Rows from block 5 of a small CTC audio transcriber, named by matrix and row number. Rows with one number belong to one neuron. Each number is 200 + 20 x the weight over its row's rms, rounded and kept within 0 to 999. All counts start at 0.
After each neuron's rows are labels from the 100 clips, of 14976, where the neuron reaches its highest value: "responds to" is what is common among them. Only what is clearly more common there than usual is listed. The data: read English sentences (LibriTTS-R). In brackets: how many of the 100, against the usual share in percent.
# fc1: second MLP up (model.blocks.5.mlp.fc1.weight, 640x160), inputs 80-159
# fc2: second MLP down (model.blocks.5.mlp.fc2.weight, 160x640, transposed), outputs 80-159

fc1.28,175,213,208,223,163,193,177,202,191,227,233,166,191,231,211,201,168,236,160,224,221,230,197,193,217,211,186,225,206,199,217,171,192,221,218,170,224,217,189,183,193,187,192,224,209,212,222,190,175,199,210,179,213,202,213,152,216,246,207,171,214,194,221,242,194,191,178,206,145,185,210,171,204,182,204,197,188,233,186,177
fc2.28,187,217,202,174,175,193,210,218,209,184,185,192,185,232,242,190,152,207,226,204,176,206,195,191,190,179,161,215,189,238,176,199,210,245,199,200,188,215,222,197,204,227,200,183,179,203,222,215,210,203,227,202,188,191,214,211,235,212,213,197,177,202,234,215,173,188,176,192,203,186,184,196,179,230,188,203,194,236,184,200
responds to: the word "little" (29 vs 2.6)

fc1.421,248,218,226,204,190,211,213,193,189,235,213,202,184,187,190,216,193,182,185,248,175,196,166,192,166,185,211,197,214,187,231,180,177,182,190,176,175,231,174,225,182,215,216,171,198,198,160,197,228,177,228,179,174,187,201,197,202,188,212,167,172,193,205,219,219,179,158,233,212,177,210,206,195,199,215,200,219,203,198,207
fc2.421,213,201,201,194,203,184,200,226,174,225,212,183,198,181,189,176,176,234,196,187,197,161,224,174,207,213,212,184,199,206,198,221,201,198,199,213,215,182,187,184,188,185,206,247,239,207,224,195,181,203,196,182,176,201,201,207,176,229,187,236,170,185,208,214,221,207,193,147,212,242,235,203,204,201,233,203,203,197,230,214
responds to: the word "in" (41 vs 17.3)

fc1.257,201,206,171,240,201,179,208,200,210,187,209,209,201,205,200,220,161,198,191,228,201,169,211,203,256,229,166,231,209,211,186,193,168,198,209,196,228,200,188,208,191,216,226,217,192,181,204,211,211,168,162,205,189,226,172,236,209,177,177,173,186,221,212,216,183,185,195,204,187,178,207,191,174,211,212,192,207,214,194,189
fc2.257,175,204,220,186,243,194,181,188,219,190,193,208,208,242,165,225,177,214,226,214,212,220,194,193,206,190,187,198,185,198,191,186,160,193,198,202,206,180,209,208,183,203,205,215,206,210,196,168,181,202,205,194,222,208,206,197,210,218,183,185,210,207,206,224,214,183,202,244,192,228,181,173,223,159,184,180,199,226,193,188
responds to: the word "little" (73 vs 2.6)

fc1.457,202,229,217,226,190,185,159,215,203,168,224,216,189,212,182,214,201,220,197,204,223,231,206,198,208,239,188,220,229,195,192,209,180,215,191,206,215,223,188,231,199,193,215,192,233,238,218,234,207,239,201,158,218,200,180,158,212,207,197,177,157,234,240,191,177,195,186,163,185,186,206,193,205,176,220,177,183,216,214,163
fc2.457,196,207,208,177,192,211,209,230,187,197,215,178,169,162,171,186,218,173,206,219,215,219,191,216,220,189,213,226,209,187,236,177,172,197,165,213,199,199,199,186,208,218,245,187,202,179,186,190,229,186,190,152,232,244,170,164,195,203,203,168,192,216,180,241,174,179,186,200,211,214,183,163,207,214,186,195,241,213,234,201
responds to: the word "in" (60 vs 17.3)

fc1.294,159,171,188,221,228,227,212,188,174,237,215,205,201,244,204,179,223,163,218,239,178,196,225,199,177,194,209,202,245,239,212,195,192,199,199,214,192,181,188,199,197,198,207,209,215,232,240,180,212,223,160,194,182,198,235,174,200,187,212,203,196,187,187,185,230,189,189,189,219,206,204,215,203,203,223,191,212,189,200,203
fc2.294,210,235,179,170,227,151,183,234,210,218,187,179,219,194,213,214,222,182,179,209,200,197,210,163,170,224,204,228,187,212,237,197,198,218,210,266,194,192,214,197,199,226,200,186,229,218,199,224,166,200,205,236,192,155,222,218,224,188,210,224,222,217,184,192,191,203,217,165,216,214,162,219,182,215,182,203,194,203,203,195
responds to: the word "in" (42 vs 17.3)

fc1.397,200,178,171,177,175,180,202,187,182,192,199,222,191,207,181,179,181,199,183,215,217,205,194,185,169,224,202,232,177,185,165,193,176,218,211,187,230,231,215,203,185,198,205,194,201,208,233,211,188,205,225,179,197,217,174,186,223,226,209,187,175,211,181,206,185,177,199,220,192,203,195,233,214,192,211,217,188,173,189,195
fc2.397,186,192,218,221,174,204,181,209,218,182,208,209,159,179,193,184,223,210,184,150,190,232,168,210,234,209,229,203,186,251,157,207,203,204,187,224,228,189,185,209,186,214,268,200,216,204,187,219,200,205,235,204,185,219,217,207,193,239,153,165,197,201,204,216,198,163,179,219,219,196,185,182,220,187,206,175,219,210,173,181
responds to: the word "little" (37 vs 2.6)

fc1.267,179,221,221,170,215,205,195,195,166,174,215,238,188,176,182,178,189,211,166,191,168,226,197,241,190,236,189,215,229,221,190,215,208,176,183,194,189,216,194,185,213,214,220,210,196,197,199,201,160,164,219,224,191,223,172,212,196,203,172,218,190,154,224,178,202,173,218,241,194,210,199,184,180,184,172,208,191,214,236,183
fc2.267,212,176,218,224,187,192,210,188,198,225,211,191,199,175,214,260,169,203,205,220,184,164,217,232,176,211,193,198,191,178,184,178,208,206,194,222,176,209,186,179,235,167,195,186,195,188,212,182,228,217,205,136,207,207,166,217,210,178,180,212,206,189,206,199,188,189,214,178,205,181,206,197,213,182,201,199,229,192,167,196
responds to: the word "in" (37 vs 17.3); the word "his" (26 vs 10)

fc1.394,200,202,190,194,192,223,216,187,196,188,197,187,203,208,232,233,239,187,179,213,237,178,182,171,216,173,170,178,201,187,185,205,179,259,195,172,184,208,199,182,217,186,212,198,185,209,205,200,217,193,146,198,169,190,171,202,232,183,197,198,224,204,200,207,181,222,191,188,179,171,215,194,206,200,212,196,208,236,222,151
fc2.394,175,191,198,202,206,213,227,196,220,210,158,233,177,231,167,200,180,216,188,201,195,190,178,201,197,242,197,191,166,225,210,194,204,195,218,206,198,181,188,200,190,230,179,199,181,185,197,221,214,207,215,185,219,212,178,177,185,240,191,199,229,195,201,220,183,197,177,177,192,232,182,154,201,188,215,239,190,206,193,192
responds to: the word "little" (72 vs 2.6); the word "a" (48 vs 23.3)