Weights of a small CTC audio transcriber.
Model: 5.03M parameters, waveform 16khz input, arch conformer, norm layernorm, activation gelu, layers 8.
Training: soap at rate 0.0037, 4500 steps, batches of 64.
Data: trained on read English sentences (LibriTTS-R), 15625 training examples.
Rows from block 3 of a small CTC audio transcriber, named by matrix and row number. Rows with one number belong to one neuron. Each number is 500 + 25 x the weight over its row's rms, rounded and kept within 0 to 999. All counts start at 0. Numbers have three digits each.
After each neuron's rows are labels from the 100 clips, of 14976, where the neuron reaches its highest value: "loudest band" is the band of the loudest frequency at the time of the peak; "strongest on" is what is common among them. Only what is clearly more common there than usual is listed. The data: read English sentences (LibriTTS-R). In brackets: how many of the 100, against the usual share in percent.
# fc1: first MLP up (model.blocks.3.ff1.fc1.weight, 640x160), inputs 120-159
# fc2: first MLP down (model.blocks.3.ff1.fc2.weight, 160x640, transposed), outputs 120-159

fc1.494:512454514515515513492504476512513509532526476493484478531499511533486482469464531474530517497469488484524489464476511500
fc2.494:469494482515488467512501537541527491498481497544540504505522530476524483495520487465463510545481521502508522538497505470
loudest band: 2000 to 4000 Hz (85 vs 2.6)
strongest on: the word "she" (53 vs 8.5)

fc1.235:527507434470476539502482451509512522508468529536513555500496526462500463531518511469498507487492469527494516493516506444
fc2.235:481497493473470511489502453524512498480475475522538492515489477496479505528527480484550498519500489468520511506484476578
loudest band: 250 to 500 Hz (65 vs 13.7)
strongest on: the word "but" (34 vs 9)

fc1.496:502513477491519467535510503503507455508505497534516414505474502548474514472485508487526538477511468475507475504545506527
fc2.496:485487472485495496514510482464491471511497502511456504540491512497542513525477530506505492514483483445490518509505500551
loudest band: 250 to 500 Hz (48 vs 13.7)
strongest on: the word "we" (51 vs 4.8)

fc1.123:485458510493477488509485500480476469492523456519506549484480508489520531489557533457495517491506488500498500512483517475
fc2.123:544523505532518515494519517483472503494505489513456502477576521509453506489505485503491491480505471515478535471478479524
loudest band: 250 to 500 Hz (45 vs 13.7)
strongest on: the word "you" (37 vs 14.3)

fc1.133:479488498473481472521479465546503497503534502506470469518516479502470522472472475490492490538442497457513519504505501497
fc2.133:491523469536557507456497508487523492548477499513510538482504505461501455446487555532501510525507498497480453510538465478
loudest band: 4000 to 8000 Hz (68 vs 5.7)
strongest on: voice: female (82 vs 52.4)

fc1.521:479540469487492432517503486448505493493508499487496492482494459507527561474477523499499479511507475514481522480492477525
fc2.521:475479504548496519520453475469490487513517482489518498517475507491545517508473487510499460515543530527534470451493541541
loudest band: 250 to 500 Hz (39 vs 13.7)
strongest on: the word "was" (38 vs 15.9)

fc1.287:551479527479496500526501525518470487487485502488499516507477466478488477431485489432510491550476527538531532490541487490
fc2.287:552536508541519537522565518459521471471525486478475483520500498503449528471503529482525500515527489499492487506517520507
loudest band: 500 to 1000 Hz (34 vs 6.7)
strongest on: voice: female (80 vs 52.4)

fc1.48:498533509487534497505487514538507509512483525464483553514483520517550483513490493506500528504508458533502504502506493546
fc2.48:537522498501461517516495496507527490493533463496519483523544526500454550521495459493552518468448503502495506516507488502
loudest band: 4000 to 8000 Hz (70 vs 5.7); 2000 to 4000 Hz (25 vs 2.6)
strongest on: voice: female (86 vs 52.4)

fc1.522:518472470501483477496527451520489529450484446473493455461515540500524470499440489494534506507494508493515491466542542522
fc2.522:477498507518468498494480523455489485531452537475486493526495524526473495510517525530472479477525509493551503497535526513
loudest band: 250 to 500 Hz (52 vs 13.7)
strongest on: voice: male (94 vs 47.6)

fc1.580:526460525504520493493508470523492488495527502457465515513477515479504502497474496479529496480503505475518484532504485495
fc2.580:555490509509510504505492498470480466468471513559463498523496490508486498469435497516509520464493481490459469446515517536
loudest band: 250 to 500 Hz (53 vs 13.7)
strongest on: the word "who" (68 vs 2.2)

fc1.160:518492479488480477490534487494528487504491482490489491489448493475562486508480494486501517505493468471510500521530530472
fc2.160:494503512504487460463527506522442473506500529500500502493442444499475520531495474515525494484523508515513543518524473524
loudest band: 250 to 500 Hz (40 vs 13.7)
strongest on: the word "you" (57 vs 14.3)

fc1.574:519545507499549459482456468476518487509495462455488507493510474498535496502498538532472537476499520471524521527504497483
fc2.574:507502474538505534515475535554502522489497503445487497487505494473497496494456479466502468498472477526512514449487474440
loudest band: 4000 to 8000 Hz (49 vs 5.7)
strongest on: voice: male (76 vs 47.6); the word "was" (44 vs 15.9)

fc1.21:480509523478477489571497508517500486502529529506514533517515517468495485466494526507522475511538542464485501471507484520
fc2.21:507489440421505498497528513519542558511473527526509471466525489502545555559507514497513498484507519511512502483519546512
loudest band: 250 to 500 Hz (32 vs 13.7)
strongest on: the word "but" (27 vs 9)

fc1.205:463486488538521464517516444512490496498488488536480515501509528481487508541478482496506500469503473484514525469508521488
fc2.205:542459487538476466554476480437492505516542501500521517509499506496456473475511507485481508511531501487499519494469475494
loudest band: 250 to 500 Hz (58 vs 13.7)
strongest on: the word "your" (31 vs 3.5)

fc1.259:475478470533493470511501499491474484487503475470524491498446487482517540521485500510531545478558484534500534486467504540
fc2.259:506510502521495522558475492479498512444498481469535497502431531543483479486471505539516459486520519510534468480520495521
loudest band: 250 to 500 Hz (38 vs 13.7)
strongest on: the word "we" (28 vs 4.8)

fc1.458:547517484492497491492515473498456497466517528550477493503469486527498501443518493566497519501516510484484537475510459502
fc2.458:496463495520507478492495529492489501453503483515537526469502480502546497498479546515524544486529491453462517503475506530
loudest band: 250 to 500 Hz (34 vs 13.7)
strongest on: the word "but" (36 vs 9)

fc1.232:504491505545534485526494487509517484483518493515468502538482519521498468484498520507497491482520511510490546470508465508
fc2.232:467489534509468491480509520474551465487498524541491564482527471565516539514489525480536500472518503513508509493499501514
loudest band: 250 to 500 Hz (70 vs 13.7)
strongest on: voice: female (86 vs 52.4)

fc1.503:521524533480449471521486491520468481521469484517506485472487503513491514458501525502458536503504475509533502479503497480
fc2.503:497508495522491497538512481479508523486566522533515498461474528492522492554499449489528495523467518488495544518490510535
loudest band: 250 to 500 Hz (58 vs 13.7)
strongest on: the word "you" (69 vs 14.3)

fc1.327:465520501501491516517453520463512448498494448435529523513517480505527496520526485497487529502447515464516466538477515491
fc2.327:543492479527477454495511510454495484527515519482467559498513503495483521537490499495507482490533529464519480512488490516
loudest band: 250 to 500 Hz (32 vs 13.7)
strongest on: voice: male (85 vs 47.6)

fc1.216:512516538509544491543487510469556512524498467471478512496500524466519489505457505533486537483538482486436508487503487485
fc2.216:488499495520518484468513520515507504528506511490503465478471487489460536520520481517491498514463503502533517566512460516
loudest band: 2000 to 4000 Hz (37 vs 2.6); 4000 to 8000 Hz (27 vs 5.7)
strongest on: the word "to" (60 vs 29.5)

fc1.317:511504530465511476503492518474461490504519509487545527469499518515506548471485478515480479479469454529540481511519492461
fc2.317:445462482534533506480500462507490533491501515539519536507532514487516487489502493527498526503510512507493500520468453527
loudest band: 250 to 500 Hz (58 vs 13.7)
strongest on: voice: female (84 vs 52.4)

fc1.588:485500490511514451475475468482483438483509513544496512472490543486493471523465527494506505511488511486511500517529483499
fc2.588:512520525509482479510499511504461481510510541519480479549531501529481496492496482533457473459512489533491553532489494480
loudest band: 250 to 500 Hz (48 vs 13.7)
strongest on: the word "you" (86 vs 14.3)

fc1.332:479512499535475508515493475523486490517500505532505539506522505491510522496530521544511489520469481498476505464486495501
fc2.332:488485482472489542489485492528492483513495500532508519493563478511498486523507517479471484464474503471542518505530518524
loudest band: 250 to 500 Hz (48 vs 13.7)
strongest on: voice: male (78 vs 47.6)

fc1.138:480505497535498513502467526476524527528491524483510490491532507485529510494503494525493474474494482494487527523511517459
fc2.138:511507507464481537529492480508460456473518497500508503484489467547476454538478505501504524503494439485498467519515504485
loudest band: 250 to 500 Hz (45 vs 13.7)
strongest on: the word "be" (35 vs 8); the word "you" (34 vs 14.3)

fc1.161:516509563509495518444506509509538507525514495465528505472495489542513468506501455503489494425545526499489522535519501512
fc2.161:522490490530487497518491537499494499491499499549471513559515439507481506513480516497523482556515487487514489464506462481
loudest band: 4000 to 8000 Hz (58 vs 5.7)
strongest on: voice: male (73 vs 47.6)