Rows from block 5 of a small CTC audio transcriber, named by matrix and row number. Rows with one number belong to one neuron. Each number is 500 + 40 x the weight over its row's rms, rounded and kept within 0 to 999. All counts start at 0. Numbers have three digits each.
After each neuron's rows are labels from the 100 clips, of 14976, where the neuron reaches its highest value: "responds to" is what is common among them; "loudest" is the band of the loudest frequency at the time of the peak. Only what is clearly more common there than usual is listed. The data: read English sentences (LibriTTS-R).
# fc1: second MLP up (model.blocks.5.mlp.fc1.weight, 640x160), inputs 80-159
# fc2: second MLP down (model.blocks.5.mlp.fc2.weight, 160x640, transposed), outputs 80-159

fc1.555:455511498547460518525477504509455498482501584508455534521528508490538555431456421519541526487506603485504523576502506468414498508448489454447517571592446509504480535574533481505449466438467528500531446531529463452498476520432498547570532441
fc2.555:436483517439494486537415557495459513550465503407487509475551616502484466521471522461498558453521470526523446490469500440503480490532419492529571435503583472525510480494546523552506433485501451551433500525531525459462531564554451468462475456
responds to: the word "it"
loudest: 250 to 500 Hz

fc1.125:500484479494430470455488449494507489445510510484465567530509501407498570490505448510532591446568516474474479567578521515539514564536576481584539483486534516448556507476468568475453483525581416536465410492507568474555502554472519583452469534
fc2.125:527481506544445514440508484469487534559550546513494528547481515494555475562541524546528502506510497422553495548478504432440514506559445488478474526522505493484532582557449488541490533447500533438459555527447490429528503466523382445551421595
responds to: the word "the"
loudest: 250 to 500 Hz

fc1.58:563514429493531517537451500533491581571423513501445508545520457509501488496466401550489524540446502525523424457567495504504457517525557503463433506400538538481500531425473440536499539479491520468465463484497444486484555509529545586495466459
fc2.58:486570514543469412444464493490475493474520567499539515542475516587606467499478536469452445507557512478483499503475461490544509467470464549544482504473451458484530439485466499534540509454567487470431443504553531508530457501527525486469533484
responds to: the word "the"
loudest: 500 to 1000 Hz

fc1.348:461473528511472548505508472481531536587441498475555474482541501509451504530557508446527476515450532532565514513557493496536498473485534479430495482446480554536587527482498542479504429512603429513493526461447571467552543451554466474486445501
fc2.348:526505524536439568511446504492545448539539481526473470525513535457480461461498461481477464538423569488497582465504522493466477503466482549459572538556557570451543483455578471504477446480481550522487494556453442457502541457438453516528501465
responds to: the word "the"
loudest: 250 to 500 Hz

fc1.270:537453525565565457536543486569416446536439483472520524504575517467507423530519434391455533500486543515568498490462562435607509459551510471547539588485516483505533502503561479513501497516488566444507484510487470493426477487443492506486497480
fc2.270:477512547562528483522500532509483537525458550446478473526523518491507405488517473477559521474533459512444447544503421483526572474484535582480533480498518556489512542508539509521437517513508470494512438527480454559472472534547537554436517476
responds to: the word "the"; text has "boy"
loudest: 500 to 1000 Hz

fc1.5:508431580528439534493552453460481515481470407435516521520527460446428522489524542440537494494510469492511469422576482473494487472488485509481405467510450473549498521491531489462475540574470482500535441494494501495465479475485440502570496537
fc2.5:527502423570544555465557528475455512528456449550503482496474527486470539463442509509486467506520506477519520482396576442452523451483486489482489483478530548479533604507474562551490505585503568544537459451486482524556513563425473525446472442
responds to: the word "there"; the word "is"
loudest: 250 to 500 Hz

fc1.95:510470489513470503452503387482493426539521504510485458493566526522521519489533488544543534443574500505514526446516547458477529410453519468456469497568444529520525477546461457516513539438591494524518618502492484504506493579481493386590551482
fc2.95:455545426522491502524480604507482466548481462461576508422504464575504505414422499523525453530467486526532564529493548543436408568492545518534530467481553471497484512517553482512488487499468483520408445565550522526518543420516467437458524532
responds to: the word "there"; the word "is"
loudest: 250 to 500 Hz

fc1.526:495481528523491460507520483503558471558530543510461485492550488498451453428543540503516442528518483556527492581546435509500452527591509459506448510564498544445479439541467522475527531467479472491537509547495475511507441505480461509529531516
fc2.526:545471573503541438451463504550519561499468541460452541443542550451457531434475542496503505469463502437526556539494498487432425516515531483407488490494556629445520472412455494504473532460522503474490521519560486468488474544579522533548504503
responds to: the word "it"
loudest: 250 to 500 Hz

fc1.7:505527537488431500510418442403505442580400572507534482521557447481535470557471499558535537484506539465550455574478512524462489484464506481502491548486434505501477469466492502440463529545537424535436528487496456497558477457505440415531535558
fc2.7:490526517460513519497511478406477491549504498506497455526490541445419494483479455518461543538458558504543474567547465445551527435465450538424415515433414492456498463500530544514425478503518516561466483511482495517478489476533521459503566519
responds to: the word "through"
loudest: 250 to 500 Hz

fc1.99:522501428517405520541517484503493521537537470535512538499483598469508500542468492511434497507551497480546521533542574553499500414482446514495479463508411497495456435532487560476470499469539503529485445495462520491481442522565399558463510470
fc2.99:497491493514500491528489461411485493423530497491530505451490492479455554501536538531553581463504510538560467489548545489486482541504568498528495524488468469577462446546533459444494501426571566496518470487462496467495455462426555567521524443
responds to: the word "through"
loudest: 250 to 500 Hz

fc1.558:446474524490549510624515490448476524558469491528483473481514479534490537491559474484555409481444450471504470498436429486564457497524522515443453460527458509420576582534480469504568529564502470514492480489517456472541443457553462519505501480
fc2.558:482471475491505596436494529531468518536472452491467447502500523479466487526412543535494531581549508366527415549499529517540477520465474504479503474561581505465588497474483582509494495534419543511552548476515470515518520512471490507532486501
responds to: the word "the"
loudest: 500 to 1000 Hz

fc1.26:577489506549485509456462497518506543568553515428580506545537480447484483505591434526544468453554489503522520449577477494508453470469438494453506525463498560501515449523534476486468443524491480552529459488429567595485520484518550535547451543
fc2.26:508470460497547488495424477501431553505448482563473501514489529524533475462474480448442519477451530533429537453539478515431533540559520468498509522394492491511486475549528474488535496512496590449525476542501480491474566476543497499543621504
responds to: the word "the"
loudest: 250 to 500 Hz